From a checkpoint of a small image embedding model.
Data: trained on crops of objects in photos (Visual Genome), 123503 training examples, 42.3 epochs.
Rows from block 6, named by matrix and row number. Each number is 200 + 20 x the weight over its row's rms, rounded and kept within 0 to 999. All counts start at 0. After the name is the row's rms in percent of the matrix's.
# conv: 3x3 conv (model.blocks.6.conv.weight, 144x96x3x3), inputs 60-79, a 3x3 kernel for each
conv.55,101,188,207,214,183,197,167,237,183,191,190,208,207,228,173,196,198,182,201,215,207,209,194,230,215,198,203,184,198,191,174,176,179,248,181,190,211,210,227,173,228,171,180,210,162,221,192,233,170,194,217,175,193,217,201,199,199,185,208,180,225,162,175,212,173,210,229,228,256,179,237,172,159,150,183,200,186,234,212,167,232,205,185,218,210,215,172,208,175,192,192,200,210,204,222,212,211,210,201,200,142,165,166,179,150,180,174,176,190,208,189,176,197,230,211,202,261,213,240,250,234,232,190,235,190,191,200,198,204,201,227,182,224,193,205,220,213,209,196,181,213,212,196,166,185,196,237,206,221,190,237,182,206,181,223,185,217,193,226,208,185,183,203,195,186,199,179,156,191,208,203,180,217,198,188,202,185,197,212,145,215
conv.56,097,178,187,193,209,194,195,205,196,197,209,245,211,190,210,218,205,180,205,192,248,192,211,189,176,221,199,200,204,212,198,235,215,231,208,176,242,184,188,202,196,203,229,224,205,218,191,183,163,184,191,195,194,186,181,189,161,193,232,162,175,222,174,207,198,207,187,193,200,179,220,205,189,185,235,210,224,252,210,199,214,188,182,199,203,233,183,233,192,209,204,205,158,179,198,193,206,219,176,200,187,172,209,171,174,217,173,201,181,212,180,208,164,206,192,206,203,212,174,209,218,198,196,173,175,164,211,198,177,176,204,215,202,237,189,199,217,194,183,216,180,173,200,186,207,194,201,201,202,186,186,201,184,206,170,191,182,186,202,174,187,188,192,211,220,217,197,205,188,142,190,214,197,183,210,203,176,186,205,207,243
conv.57,101,172,224,212,246,236,224,167,214,208,180,209,184,216,185,210,196,195,220,198,181,223,225,168,167,188,227,208,196,194,218,196,228,194,174,232,203,210,225,175,242,206,234,187,212,190,191,158,190,198,162,190,190,186,215,202,213,222,180,193,185,189,226,188,168,202,189,186,214,215,222,152,212,216,222,180,212,204,176,206,199,218,202,231,204,199,233,170,190,254,198,201,240,218,216,218,182,186,218,177,226,190,216,191,209,225,189,192,217,242,202,183,180,176,205,210,217,187,238,209,196,195,220,173,173,207,164,199,180,198,192,206,211,181,176,194,214,194,219,170,169,165,208,180,186,195,171,174,194,160,191,170,190,169,180,208,206,250,243,186,212,209,199,171,209,155,203,241,204,222,223,194,189,210,174,196,183,210,210,200,216
conv.58,097,208,173,171,216,186,222,210,158,206,195,171,198,218,193,195,209,201,197,171,172,223,215,187,182,191,197,199,193,201,218,186,157,186,183,224,192,232,215,210,187,173,206,169,192,209,202,216,234,194,171,209,201,204,173,190,217,179,221,282,185,227,232,211,199,231,207,217,171,255,215,184,207,192,183,177,154,207,181,194,183,214,205,240,199,158,205,185,192,213,220,222,206,179,213,186,179,201,214,183,232,217,191,202,176,195,235,187,191,219,182,171,181,186,194,163,179,187,176,195,228,216,207,201,238,193,246,234,202,207,206,215,212,201,214,200,249,196,216,174,222,195,195,176,187,163,161,193,191,182,206,201,190,183,226,233,219,194,158,187,173,181,189,168,206,210,191,176,211,174,189,173,193,214,205,184,189,210,212,197,182
conv.59,093,203,206,176,218,205,176,183,228,161,225,203,180,203,182,176,215,194,187,204,206,187,164,209,202,248,202,238,177,199,203,177,172,160,189,204,195,196,169,193,213,178,204,195,185,231,160,190,242,197,229,201,187,206,181,233,172,179,208,202,183,196,184,204,212,213,178,213,186,212,225,176,200,185,207,222,230,197,172,203,180,196,173,223,197,185,233,244,211,237,185,213,193,225,216,222,233,185,219,176,204,209,195,154,217,148,205,191,191,220,209,204,209,197,217,205,213,175,231,241,199,221,191,215,187,169,190,201,207,214,196,218,189,187,218,192,195,190,170,202,199,192,216,185,214,193,195,219,179,209,215,187,213,205,221,215,204,200,203,209,182,165,187,196,186,208,206,188,192,184,192,219,194,203,210,192,200,179,217,175,169
conv.60,101,184,185,197,173,205,181,212,192,185,183,196,192,209,196,205,192,209,212,184,218,188,193,206,213,176,187,181,222,200,158,180,211,183,148,201,214,182,196,167,206,216,198,208,213,194,184,176,197,208,231,249,184,177,178,212,179,197,197,172,194,181,211,177,202,176,190,214,176,192,191,203,209,200,168,253,243,217,210,180,202,215,193,220,217,214,219,223,201,204,159,198,184,188,185,201,193,203,171,188,208,205,239,191,211,217,201,196,216,216,247,181,218,200,233,179,208,225,200,205,215,204,202,181,181,198,217,209,199,200,198,192,227,204,180,196,201,196,190,190,235,169,191,166,204,219,201,210,199,223,203,188,209,216,171,221,188,202,234,185,182,224,160,179,201,230,183,207,212,229,246,175,191,189,189,177,206,192,165,194,185
conv.61,100,202,205,199,173,191,179,177,171,172,198,211,193,167,177,188,191,143,196,208,217,203,185,193,176,182,235,177,189,204,208,188,231,189,212,226,187,244,214,188,203,239,204,196,239,195,207,173,205,177,203,202,172,197,239,216,199,229,188,211,219,237,212,186,195,219,183,202,187,215,200,197,197,236,189,210,182,218,175,197,245,231,185,200,181,199,200,188,212,193,193,179,191,200,206,231,207,212,199,205,199,193,185,189,215,235,186,186,190,198,191,194,181,200,227,223,187,203,221,193,163,193,192,197,161,176,167,164,205,208,194,219,194,187,200,178,195,212,211,226,165,186,216,163,158,209,204,157,170,215,226,243,227,218,190,190,178,194,187,214,201,220,228,199,231,209,218,233,212,191,202,201,195,235,171,189,202,219,183,176,194
conv.62,091,193,195,181,174,156,211,178,206,184,190,178,165,167,161,178,196,201,196,233,184,224,194,186,198,191,177,206,209,162,200,182,153,183,186,186,206,206,186,216,178,180,198,198,212,168,207,224,209,192,207,189,208,224,176,215,187,173,189,147,165,200,172,224,162,234,220,209,187,203,176,263,202,192,178,224,171,201,170,212,164,183,215,174,226,218,191,190,228,203,210,213,208,190,199,181,190,207,227,209,207,230,207,199,198,222,174,183,170,190,177,168,188,206,184,186,218,205,169,192,194,170,208,221,185,229,166,171,166,225,189,202,163,189,209,197,229,211,215,179,227,196,206,199,189,201,221,206,196,186,214,189,179,206,219,228,236,230,208,204,218,214,182,197,177,173,186,192,173,183,185,203,209,210,166,156,190,152,177,161,170
conv.63,099,191,195,173,205,253,189,216,195,206,209,206,184,174,229,206,225,215,184,200,187,197,179,182,172,175,185,182,218,222,176,195,164,189,191,211,195,213,189,204,181,224,205,171,198,204,193,225,185,224,191,198,198,183,228,195,188,195,180,190,159,220,181,199,210,192,189,220,213,224,195,199,194,209,192,194,206,173,172,240,220,205,182,213,187,225,167,135,197,200,196,183,220,208,192,207,223,192,179,218,243,233,230,235,199,187,200,223,211,206,200,188,216,185,187,228,145,183,166,212,221,178,210,185,186,203,210,199,220,198,207,235,213,185,224,197,192,224,194,180,172,183,192,215,185,185,201,199,198,181,175,242,194,200,193,182,205,210,213,193,161,221,242,203,244,226,182,216,234,178,208,176,173,216,210,205,182,193,200,206,185
conv.64,100,222,213,171,199,214,217,211,157,199,225,242,203,201,234,209,186,171,177,219,202,194,180,212,227,184,219,178,186,193,202,238,194,234,182,209,187,233,201,202,243,222,194,213,224,183,209,202,189,183,196,186,156,155,199,174,217,191,198,209,180,228,219,187,161,207,196,220,174,201,181,233,189,231,230,245,239,248,191,200,211,212,229,200,216,171,222,196,211,197,179,196,203,195,214,205,210,213,194,234,221,219,205,216,205,177,204,241,194,181,171,177,180,175,193,193,168,186,219,185,177,185,206,205,224,189,167,198,237,196,192,220,217,220,240,188,201,243,197,184,191,175,191,181,208,202,196,187,219,191,195,220,226,218,197,228,179,228,221,259,199,234,211,209,219,209,217,202,183,175,197,200,202,225,213,191,201,210,183,161,227
conv.65,104,191,190,201,237,218,230,227,189,215,194,221,221,192,219,160,157,192,171,173,195,221,181,169,186,206,203,207,217,167,183,177,194,188,186,217,204,209,229,210,222,211,175,195,209,223,178,217,196,185,212,192,183,193,188,216,190,212,192,183,216,229,167,220,201,190,179,201,201,222,188,163,203,201,199,211,198,174,190,177,227,199,197,213,187,195,215,216,167,154,244,216,198,199,191,196,197,171,171,208,189,180,181,203,200,192,234,208,214,218,233,194,166,204,196,216,208,225,216,209,209,177,186,214,188,178,205,144,199,189,178,197,194,192,231,167,212,203,146,223,198,205,193,170,189,207,211,215,163,206,185,198,201,207,206,195,189,188,205,177,176,169,194,206,223,236,172,203,229,226,196,216,171,225,209,207,208,239,159,187,186
conv.66,106,216,203,197,241,203,187,170,180,169,131,172,229,205,217,203,157,182,213,185,216,216,208,217,177,182,184,234,186,203,172,207,229,223,204,231,196,221,231,189,222,222,191,231,233,223,246,235,181,228,240,213,232,213,181,213,185,191,212,200,209,180,195,204,175,182,179,173,192,182,203,198,175,205,195,174,193,170,209,192,179,232,183,188,181,180,211,230,170,210,201,194,201,195,168,218,197,210,200,185,228,189,206,194,191,186,192,179,190,207,176,198,180,170,197,204,194,218,216,203,201,190,207,217,186,180,177,204,204,192,193,175,177,220,199,189,211,192,190,192,177,184,171,174,194,230,234,200,187,227,204,175,219,203,194,169,175,198,198,211,183,180,233,193,194,191,152,223,230,204,221,207,183,200,161,201,185,183,209,195,213
conv.67,097,197,210,173,214,179,206,167,218,178,163,231,163,198,179,214,203,183,186,198,207,220,215,222,252,211,209,201,197,188,208,220,200,191,203,180,213,186,175,159,177,160,161,186,190,216,182,225,216,209,200,192,180,224,196,187,186,212,196,197,179,170,190,199,212,221,191,213,230,188,222,245,215,204,176,200,178,200,188,181,234,198,197,200,246,167,206,214,182,173,205,192,195,190,189,198,233,173,215,217,186,244,191,197,226,187,205,260,180,188,198,173,203,203,211,182,210,196,173,181,220,248,211,222,222,218,161,188,202,191,174,223,183,184,208,204,233,197,198,212,189,210,177,181,180,230,203,223,206,223,198,208,201,185,187,192,227,201,208,239,190,218,188,202,188,188,144,160,210,210,161,220,217,229,234,220,199,185,199,203,178
conv.68,098,179,219,216,246,224,185,198,202,178,217,218,210,217,200,171,213,237,199,232,241,192,203,199,158,182,172,169,209,168,247,207,200,233,225,224,219,188,195,217,169,196,186,207,198,219,236,201,204,212,203,158,178,184,180,182,188,160,189,222,224,214,172,199,220,189,220,177,182,196,216,184,175,200,219,227,228,240,221,231,191,199,205,173,191,189,179,210,218,166,221,175,193,164,213,228,234,197,208,219,213,204,172,204,183,219,195,227,224,222,202,174,183,187,179,209,182,175,223,186,226,183,189,202,217,180,221,214,219,239,243,211,255,194,236,204,210,222,216,177,174,150,196,189,211,199,191,200,180,189,195,197,178,189,174,185,206,216,193,186,191,182,206,166,196,210,230,213,235,230,198,193,233,189,213,174,184,187,205,204,191
conv.69,099,166,196,215,186,208,191,207,183,167,195,188,205,193,200,191,196,242,200,199,208,216,182,182,193,181,177,207,197,206,209,154,284,203,184,213,218,211,162,208,232,173,183,225,176,209,197,245,224,199,206,199,235,165,171,199,209,211,197,217,213,218,212,205,233,194,215,202,198,183,171,183,203,203,177,192,186,176,170,212,183,187,191,221,210,184,169,176,212,182,220,233,231,198,208,209,198,208,213,155,172,196,190,195,173,196,193,234,204,205,244,179,191,220,157,212,178,236,237,225,220,198,201,219,227,206,176,182,187,184,178,214,198,158,217,180,195,224,201,187,203,217,195,203,220,213,198,202,177,182,164,204,172,166,210,189,184,195,189,223,180,196,187,206,205,181,171,183,188,204,169,182,191,202,185,187,248,214,210,217,176
conv.70,097,240,223,211,202,203,265,194,223,218,193,197,215,184,183,210,172,200,228,188,188,216,198,215,201,203,206,199,228,195,216,180,214,190,220,231,176,197,204,202,196,179,181,179,206,220,184,150,201,202,151,163,207,239,238,196,213,194,221,220,192,211,196,208,203,218,206,204,201,211,212,228,217,201,222,182,179,207,162,176,209,171,185,226,193,211,197,174,191,184,215,238,206,209,210,228,211,211,244,217,162,172,171,188,179,210,210,218,177,205,210,196,220,182,239,223,201,175,197,199,176,244,185,185,255,223,156,230,178,203,240,177,202,170,201,204,171,190,210,194,237,188,181,194,219,204,186,238,176,208,191,199,196,197,209,215,214,191,190,220,232,230,208,196,210,208,226,252,215,195,205,193,184,211,192,203,190,169,227,203,242
conv.71,097,172,257,212,180,205,183,204,205,231,177,187,197,174,190,198,192,168,170,204,209,174,209,173,182,196,200,228,199,175,196,171,223,176,179,209,212,171,188,205,181,210,198,218,225,205,207,199,204,198,179,207,203,164,173,184,174,212,201,175,160,178,212,160,174,207,186,211,200,228,196,221,200,205,206,188,193,188,246,244,202,213,210,185,174,208,220,152,192,236,183,174,215,221,185,176,171,187,192,201,199,218,184,200,198,225,165,196,191,215,168,216,205,207,201,190,215,202,190,180,214,193,216,175,202,214,246,215,240,207,226,236,191,217,173,210,209,214,178,155,175,192,175,174,173,196,202,206,199,177,186,202,198,173,196,220,184,202,166,216,192,190,185,209,199,194,201,224,198,222,222,202,162,184,182,195,197,245,197,206,231
conv.72,101,223,209,189,152,216,180,193,187,187,197,225,202,186,207,190,216,217,245,148,180,194,228,186,177,204,199,193,253,188,220,187,247,179,201,230,201,212,211,205,232,206,236,218,201,169,216,238,191,184,197,209,164,200,207,183,183,232,185,192,217,203,233,218,179,232,209,197,199,185,185,176,184,212,170,215,196,190,195,174,156,221,195,218,207,222,220,191,199,180,190,193,196,194,226,183,214,201,192,175,209,196,179,208,200,173,168,207,196,209,238,219,206,209,191,189,206,180,150,210,251,181,217,217,219,149,197,218,190,198,229,160,192,183,165,181,173,209,194,198,191,194,188,231,179,207,175,201,195,174,183,174,182,222,195,227,203,225,209,182,221,227,203,176,198,188,178,201,182,170,229,170,230,201,224,190,203,223,213,194,169
conv.73,100,211,217,189,207,228,159,189,200,171,194,182,196,178,195,226,213,207,185,201,190,218,218,225,204,194,207,215,192,195,207,226,176,222,212,192,230,197,206,175,214,207,243,209,193,194,200,150,206,171,219,189,185,190,179,223,233,153,185,153,215,181,154,229,175,173,215,184,198,198,186,205,200,219,195,188,220,179,213,176,176,203,203,166,188,204,152,218,177,204,203,182,227,181,184,213,215,204,236,194,190,166,171,173,186,191,205,196,195,206,185,225,231,179,177,189,205,171,197,193,181,175,168,215,195,201,193,185,207,193,226,191,175,191,164,191,174,219,192,211,230,200,206,212,193,197,201,220,186,198,205,228,252,205,213,203,186,237,203,199,237,198,208,197,230,214,223,202,187,174,186,184,190,203,232,198,186,229,190,213,209