From a checkpoint of a small image embedding model.
Data: 123503 training examples, 42.3 epochs.
Rows from block 6 of a small image embedding model, named by matrix and row number. Each number is 128 + 32 x the weight over its row's rms, rounded and kept within 0 to 255. All counts start at 0. Numbers have three digits each.
After each channel's rows are labels from the 100 images, of 14848, where the channel reaches its highest value: "colour at peak" is the nearest of a few named colours to the mean colour under the peak. Only what is clearly more common there than usual is listed. The data: crops of objects in photos (Visual Genome). In brackets: how many of the 100, against the usual share in percent.
# conv: 3x3 conv (model.blocks.6.conv.weight, 144x96x3x3, each kernel summed), inputs 0-95

conv.21:109118142053080133095142121039173157147114058171161172087150118111097103086145098093116158077147098099177095162173119132148159177159084122113108134138111180108185156171169164088178138131143117129124113096142106120106170178095142100136143139162119135095099150137105120124133128108068096187
colour at peak: black (41 vs 13.6)

conv.80:143099130220105121103116129117105107174050114122076118145156107210100096108139098158089202086158089141127095125123103166123128121142188166104122120088144104054114124087113120130095184089110129090184123106122143134170165170090137091123111182097098171122159097117167097130113126132128091137
colour at peak: black (36 vs 13.6)

conv.30:177130127061087100112159123138141133082203121173131098182096160130171099135120128127128092122120161152151097123154162128143124123164131078127129168164099144094108206127098169108150071197097144180076105094107113138148103071130150101135131159096198050154136114159145140093136128160086099106
colour at peak: grey (62 vs 33.8)

conv.96:108136124150174123107115136094237158171140117106142067167142129099140175126132106121196059102078080167115153138145137139149127094150120138119105122099113133163135155159127122131065135098159108107115125177091139152081165137084148209167103128116077101153122085124140145073066118117139168178
colour at peak: black (32 vs 13.6)

conv.129:079094147123145111078156160136163160143144080151131130163148079143142132158127180143162103133123102078130129127096147120075126135123133134124120126121149156124147088063066146109205124093105136104173075159157125118115202145070091119105045134136157163062162112116175132092166207128141142165
colour at peak: black (37 vs 13.6)

conv.70:072141089097093127096125126124121121178074115054180071108087145085139138114085136066154124120131096156123148100155107121113130072120107136131081116125101120140143091115164098100098208119134150112099151172087117206077151137131121127177173138159109184180122179105098170123100120101131065135
colour at peak: black (47 vs 13.6)

conv.123:137121108139061113158116143073116150060128134173135128196142147076117144108176096130111109121079115121155150134118136128158151164074113100110041114149077143167141067141131191091165178148105078148192148150146120125081137128163086081104150110164144149094130140102170125078118111147069108149
colour at peak: black (34 vs 13.6)

conv.99:104145073108131104143160098104148156174171149113147098171150115094177118081128112112139093132125144066114149081151168120147132112089100198160126167155118072151157121148107131173119180141190125104151159138097197090076148088072107106140107095075117071203141127113138136080122145148171169116
colour at peak: black (49 vs 13.6)