python train.py --dataset="crops of objects in photos (Visual Genome)" --rotation_deg=5 --stem="deep" --adamw_lr_other_params=0.00074
Rows from block 12, named by matrix and row number. Each number is 128 + 32 x the weight over the matrix's rms, rounded and kept within 0 to 255. All counts start at 0. Numbers have three digits each.
# conv: 3x3 conv (model.blocks.12.conv.weight, 144x144x3x3), inputs 21-27, a 3x3 kernel for each
conv.8:134134132138121114158095143203124161116129095112105096152147132147114126141098108126109099124113168138109155161124153158122123116104120186146147179123096115118186129150135148088163055130118
conv.9:144118104130082104146075113102127130100055119119127072136079128172153137118184160130097163133099123094130103171125144122080107107145074133123112138121083128161128127168133096122121144127125
conv.10:177085097091137120177096153159128115138196102076136116102090112121113098141087190132105106150104088132178177152091136075101081118074134141117102118076082118136046162094107112140123072108169
conv.11:059079090095162118212131157130075122149115107087143152140138100136118089148128118150149130079116070156146129147109119128118125170120145144135177180211180144145143064141098101156148125147110
conv.12:133095105161119225146193190166101087098118135155109152100130128097096105077121119078092046134212089147124141103077112134119163110157145169237152123137133101109092135132125148118092130110137
conv.13:127139090110161136108130080122151123159147146108100118141111129077060083163205114132130088114129060148134095118144090107106109198141165105081129152184148106067138066138042128165174140094098
conv.14:104100105104156141102161138175128140127115138118137091141132072125093155179115083132129078112116105136198149054173127091097119146115139149072131128141075105115173121121052067137145141108190
conv.15:113126181139156143129176174092100117112132141107127113183101099075100088053123148119095140067137121124108134065112122155081053109116123145167141160118086100094111102156163089125092135113134
conv.16:105084121130136162106134135111149162110119124095110114120118033116123123082093134059191128178106117163161121081150135114093100092093095124125114133158140146191195116079097166107125169163145
conv.17:111120167127154117094093109157135139115097122180193148142101105089121110178085128132135158136116145143112146095094163143092157139119106131143164204132092130136162111136182135148136067133100
conv.18:108144136167102127100130132173169182183153111156124110131130181081166147075111082149133202144169168120232111115136137104160072119119127104142108180122137078156188137145110148127116114150166
conv.19:148092106164135099112141152047120134217158093105126111077150121217080042082129156144124145137122103128131082125163128091160155108103109139157111079137126167142098086131091082172115142170130
conv.20:065141096159165124126104179112099097085114117114177162124170103115166161104166172067119161156147120159156085092099124102113087090086140113181186136085149092106126161095154162107095073146106
conv.21:130186141103076108118117074145073162110121146152123123100119114164079147157109117122141180085124115189185115161078173124153118142130162149118163173137137104120115173180098079085117153178129
conv.22:136124110100115141138166141135113130150162174194094144096082123164088090141149082115165103149124110127157171155111153124110136116161129130177147154159198060077107095164088121169177087145115
conv.23:089174172142149113143128083132117107154162174054122139072178163154121111076107143128152094156085135119150139090087105105138114157145145099115118116172172146129086159216167156158050092126092
conv.24:130152047097062121104107135144067106174184117160182113132106119158116183129168122129131095077140090177118125159093039124112108139089145151095157063150157121173130141120094150155112119117149
conv.25:158137088069110202145111066161092123074105188115133103186100154092097151162098147136147150152144128145176151145169154177133080135139145167163136130152114156113148137134133165089175159122185
conv.26:048124148072133140140166098255186085096186118107167114177119089119149124134159134101087198132180088065095059135241176147137220102131122158091104183102068130110185195121096126119087113127072
conv.27:168119106113131157081148131213126151124166132129125067141095116171107160133188099103082173146123159126137146097152104125187163126205155157139155090111116111106061111128088124137080127117131
conv.28:113123078082107122120156108091133194109198148122163059141123143147200142139163077161117153135167193109094186130136147157141085113157149153138120208125116129128150168136147124138163123126083
conv.29:124078137099112123126159157073124131186113151132100167167056114173152137103115072093102162136152094173187091142099146011159053130074172109146140140147156132120079169135138160148088149129091
conv.30:104136119146123089088114097114105102158164157181135101228155123026072152163101148127080078120187128117151124100098155081158117132170202139165153125137163070143124131099150116145113116125051
conv.31:073095090115129170125119084104182070159137162138082165137167133115171128154171193167142140158101115138121125150132131154170134097157119098115170130120177141159120168132093114082148144132120
conv.32:120122086112128118085184068116127166106121143135114103126122117129138105195097111146154110133089092106155102120131119092131113163075099181097095122142123129118143123116171167130150105154101
conv.33:127119074063207110106097138169224142218111110136145149154145163135099124081129151118132162110124161145148123152144098130131116153184080134123130144135102149147128130143171130116154163133159
conv.34:133136086148144093190098114120165168185132135094178199112185157157108130119141097131128095148136065162156114093115124161123068128121109147082110136114109125205097142130103111112145124102122
conv.35:138160193152184249174231141136109139136149177100071105118127175140149110130108128174118073175146121141127157069117130105100177102154120171067142142083090107143100129129141134158123153185110
conv.36:124127096124126137106179117160110089101163181160081130091164110151092097178182131148152141109097121088120111168133128089115125115120092122112152151116157150156175149158094146101112099122126
conv.37:089126161104129094140127098132106053131082121087138125143108157076151117166085113167142097122140084095135122108076129094146136111119089135138131067139123127093153104106126121185076148077119
conv.38:139147174179100093112181182150159142138106090084108136153045136135165146108097118110191117140120125162160134121059129126237093110179104135126094105131129102123085137158140117111113138176132
conv.39:157150081200155200111143083133080101103141138142111113135143129103090150122090168111102145112159097101081158060127127089093167161098190166138134151108129141195124144123130106203090128148124
conv.40:165068112087144077106126181175125144180113102115099159168130143199140149093164146176106149127178124144123162100164144197115128121131085143116114079136150192107120117170089087075114144067143
conv.41:106090082106132143126093119166104132098114139103098079133169138146134137054169123077181145148101105111115080129163132126133155128122097098153103146108150186113168138177153085126121159082098
conv.42:093136129136197179130163050112135184137152135094124178141142117121113129105096085101155118098091156120112112144138085106173133097141112139126172118151088121096118113140123111112069109110095
conv.43:159162146166143091160166136130100109135185155171159134104136126128128104174111142146135120115165143144107124121107110177176146116091088138087116077089123074109161130082125133100155085128154
conv.44:089107116152140143120131139115138188217148118122125116118149155150194150074144117119113135136100167153120165128081127111137117100100097124100172108136142140096128143127172142108182071096126
conv.45:111097136121121108150136076090164206149048087135124149058048088094129107114097125206150119168107103105111140112075146124084101158122120167146117168110112160102202158090189164080141095095109
conv.46:103163164181112123114106129165094142130146141129143174171146061113060134095118141138150161081129120199147195182144096088127131131062147079185163161133136150097082123165171148176094166139113
conv.47:157138136118077153075134106154083156124137130149141079151117127141115099083146096160152135112140144115136157187162146133144188110112103105096135087147133169122114140094155110164207136144164
conv.48:173143126141080202113123119107132139096116086088130069160118172117069154134190087099138145094128074196119118116116133131096124090162107110106097174125127170097093117161095174125116172100147
conv.49:110147140141143131109134094116147116131104115091131158104125154158124105101106136174140165097107081103117118109109169100119115101126133154118122126177143146199141136130117104136101102172118
conv.50:122139148127140146110071117124090096130070135132194125132146109112128100121096152100127090124161121115073139093131092098147091168168175189088106084124137125106066140114118110129116119122107
conv.51:182109107156141156125099154156182083153118130149109150149102129168134113096137134167163147160093074080127120088103113096080113121126155143066181077112150079142065121123208076121086127130114
conv.52:136108149135170129127132164160091138129152162120130156198146116149193124154112108152133114141078122110169168102091111119114166177143135146137169143124159068060112119121094084126116078142150
conv.53:124154126206153184113192159148119123251159112152117107130166086177127157106079052142107202140108128105112108092165089092164135117127156097089138116132099182114102113137088090117142166185117
conv.54:125124133128199120080092131102148138181101091113150137213144147119203157160145141138110069119113152169167117097071100141140143155098137132068178129077153082107137128094062057160114142074120
conv.55:099149102124155105141111114164109068119126173132108143202181084195147085116104153196160119101148144177167132078145126111122158130122114195074168144100069131124103216107113116155155121129132
conv.56:054117163109146097154198154090065116193172100141171099124098156099127114145131096174150147091079124109162091155109144158184210140137152139156153176190169103097148132127139096128131108080060
conv.57:132142079074087149167103142037097096148070207115109096136117105149155121128123142088142137162149125097143124143147138132142077135104160153121100084136141127124151152115126130059247150172109
conv.58:062156094151134098117103082165112116127134107168143154137159116161167150148147072122109100111143086156061103130111147122128112091171111116140121185100176160124169141137135187173144123109127
conv.59:104106124188169073157165055116162107178154094150134172142122153169107178149145118143108127119136146099134109118144113150146148103180162085159165106141100130074123104121104177110066113128111
conv.60:176168060166118174110173082216101128102081112104144132137101152111142132159141109121150144069141136134135117134122098141127175082192110173101117105119134091103124213091119105098100122085147
conv.61:056092130119097088116117140055135118202097125148114148084147150162137112161106155122147125118091121125108091113108114157100114104092083134149155123116116082153162094131187135181096099109125
conv.62:104091152108148105176108105052160124127089180166084119124187105078152133150144090131098155156109155174046176139087107128160110145167095160095124090138157111168176108112143100109136128097082
conv.63:091117118115172112094124147177101107174125087068149146089156134101059161106139111129151112123191141162091103164146138123156143107096159120143129129178153158164100153094091111124092101173167
conv.64:144111125175108124071102074131116113180144088113115102144155107071133131131162124141111068092091086126127182123141083148129126128102070172112202155176178119090107149108124106138055148086130
conv.65:130126135129157166109128064129136138101145151127126157099125117134166131180113167184112142188107130103141183174124150051141118153123139149182161133131182074111133110115131148087135174134159
conv.66:080184092173107159173150229077162124128124074126092141054096190187128107148104119176180211111220123206128163049138183164122120141141139081147148156065181144094127094134093155119120096108127
conv.67:125101114109189138178161165144125118153137173109113112183137101137114121070118171106048095116086141068090102144164151125133138154113173177110121087151097098103089135135120138158084116090134
conv.68:080132135163123085114111125115139097126093126167102151059124075120120127107078172194161151165142159137109119134122119146107118108154116124144139139123175174162131164152167136123146106134142
conv.69:154147111101144141170098059112121143145125118163081165127169112126086152141144134082130118126117079134100140134152104101100192163182130139157118123098106104102109129150105164106078158132181
conv.70:147113158119111099092087112129160066086120180137110136128138156129181178133138090162118141069138138099152096091113128131139106167114146121138120096167144218135164143133177123136125151171157
conv.71:097122064151097064091124085199155075181183164120197105141153090085079175173139135160155110192066159189092089210124177103148083156156128115185116168115132133095102191168104113191045142110216
conv.72:136118063144154111043093148149153156152144178104134141146151135129095142115199097164083148133099106136111163142149117187106097090088132118152175133084143079153129104151106136118124083098120
conv.73:158126109149070196082201112087135109151131134188117107118113092122082111136166098091146127094138136127146078105114130120081152158095099150109197085110165127190054123142165182177188158124177
conv.74:113155091159169113085178062171124157084103124117024133089148125131161133147146219101094210084088128115121131092160150085098131133109166100138088141111108165097151084128118095087072165170165
conv.75:156100150085109140127134077082130153154071091101094098089107146133134129111119128090137097156093130128154083138126189130102096120166143107103101091105158108105084088115086128147088100127129
conv.76:144130139133145124137123133125109149070094135154099155141159116077179158117107117091144126091190146109120091090092102078101099170085181145139098213167067097130110101154130138221068112134103
conv.77:109095114136150159163166165147101144097167139085140105152122118105106122120133169154117097122149105151071100125110114133099133182099140097103207152171092122122122145153143144126176104063128
conv.78:110079102113131136175099079073143145175121162170132097109145143183090104167104061141104147095096137104113098132113115105150141168090148076141164120135110167118088137171108138134082155094126
conv.79:096009081105115180098166172112080113073104113084140159117145168114140082129139126159135127105157106068154163101125142140125132112150097151103155090142146140059152108143087106141107125128123
conv.80:184099122113176137127082141175116097137097080100112195167114085121106148067139148170113078146121117153205137125104092193120142144148163088140112093099149070117093117190139150133120139118175
conv.81:136054136155109122143163178126102140106170114211090108147140123156146102120081177125057171141047160118121135110136123198111159141120156120088118097136092126151151114118109087123044110113117
conv.82:145145145151144126155147123090183151168146136094136153125138092111167118142156140124136172103173145162119137116149094200129172147197126136129153131139133152142119134137121131089116127128063
conv.83:134115103104125114070099075114154135130146107092104160164118072179116129165068059062108083098126125137107136101141166160099052089114098103099121117094105071138159108136122137105075086109145
conv.84:130100114140111110087121159103135088156115142166152123101092128130168137104082121110145094161139128093154176160068114153122137154124173097126087123112139138109130164111098115174144109135168
conv.85:136161179171178146180110138116108139156169190110151165114022189132130179103128149081104126094129150133202121096108158146157160124127155206138152112131133117121091130108118117187124128155164
conv.86:127173083128192138078126097180101166111117140150173101131090057115166164131084179091075131171149083226125112103144108113074117107145209186210139174139158105110160094117113141112138095118100
conv.87:164082155148124116090195080085073128099109124152180122079149073166167199127101098136099093178160149146085119165134123161142139101170106133151095088114191154180159111054160089092144143159120
conv.88:197113212098165145099144129117142147111122174157119168143088084079164125094111125119133124092150153127097107137128105104162146168122121115123167104108085091195108087085124126116105095170141
conv.89:132089114140123151078147093068096103157102161098173130107125120077142107155100104082160099124132110094124163080150073141127138085131107159124080094091162130196147156093117106136121116079128
conv.90:132220113095168125105123098177197115081094134104144096125165137122164074101097158161119110158127187055093096146181152146132122105098068163126144151123094133176113112113083155109102131110128
conv.91:193140157109126146120100058172122095147144103128075118126152096130073088069133112161122159092067063148121077164152076059174125196134075090120138160127108169231116128151132073135138158142108
conv.92:125142146127144122105134141125175114202114117135138081096133133106140099089091096133161149109165140084079103118140137135114104168126132156146113081114136136153168129122131104138143099145122
conv.93:155178128146124110099162118150147097148137146151148134134178098214184119037160112100115083155097091087085154172168112099160148103165153117119115084134121169053092117075098123108088135140128
conv.94:113101089131086139106171087163165130122062133115120109141142109106105159103154167085109119152115169156091089128095159139128109149113120186084095071134135094089128131102148122136115135150129
conv.95:104156153155103101075037141160049146113098170116165142189032170096120149156032072094074162095075130166235142116131174160112091140084148148154091133129056103122143129165088094082073089157165
conv.96:122166168190133210133085085120146121137141083147103098121126143109101089128079172173088104128098137141175101090100141085130141112112112101184129125122128113102098109163100176130085098158103
conv.97:108099119110126109101176195176089132064092164080136125137063167118143117071129167164164110120110160130083107104110179155130105090204156105105123124106098174103103161141175097145181108202075
conv.98:129140123128114043055200142146116142085102089079145092172129118171132122069150078131125160103139090166130098121132101125162113110139148146090111188148111109134155204076133116128136166130212
conv.99:158106083094160080045113104196106077181120080112072130142072134113124152148076145096091158092144171131162130101077153135134182072118178186103104125152126162147112131094156123149158074161100
conv.100:110133182142114156116115112187185159122165113199105162191136163117124152151069137168188171075118162173083087098155178157151173092076135078085110163110135073102113106137077177135112176134191
conv.101:144129062132124116086108082142068088071076185154122077173082146078168124127125090084155125185117147119112144160119193091097107143143120101064159108139116135087127125113108178134116148144152
conv.102:208140160179191145111137090168202113180175147123160140115079115162178125102146094101062087174134149103188185142131093169108141138118100136107122153101115098129105117079112118072126095145150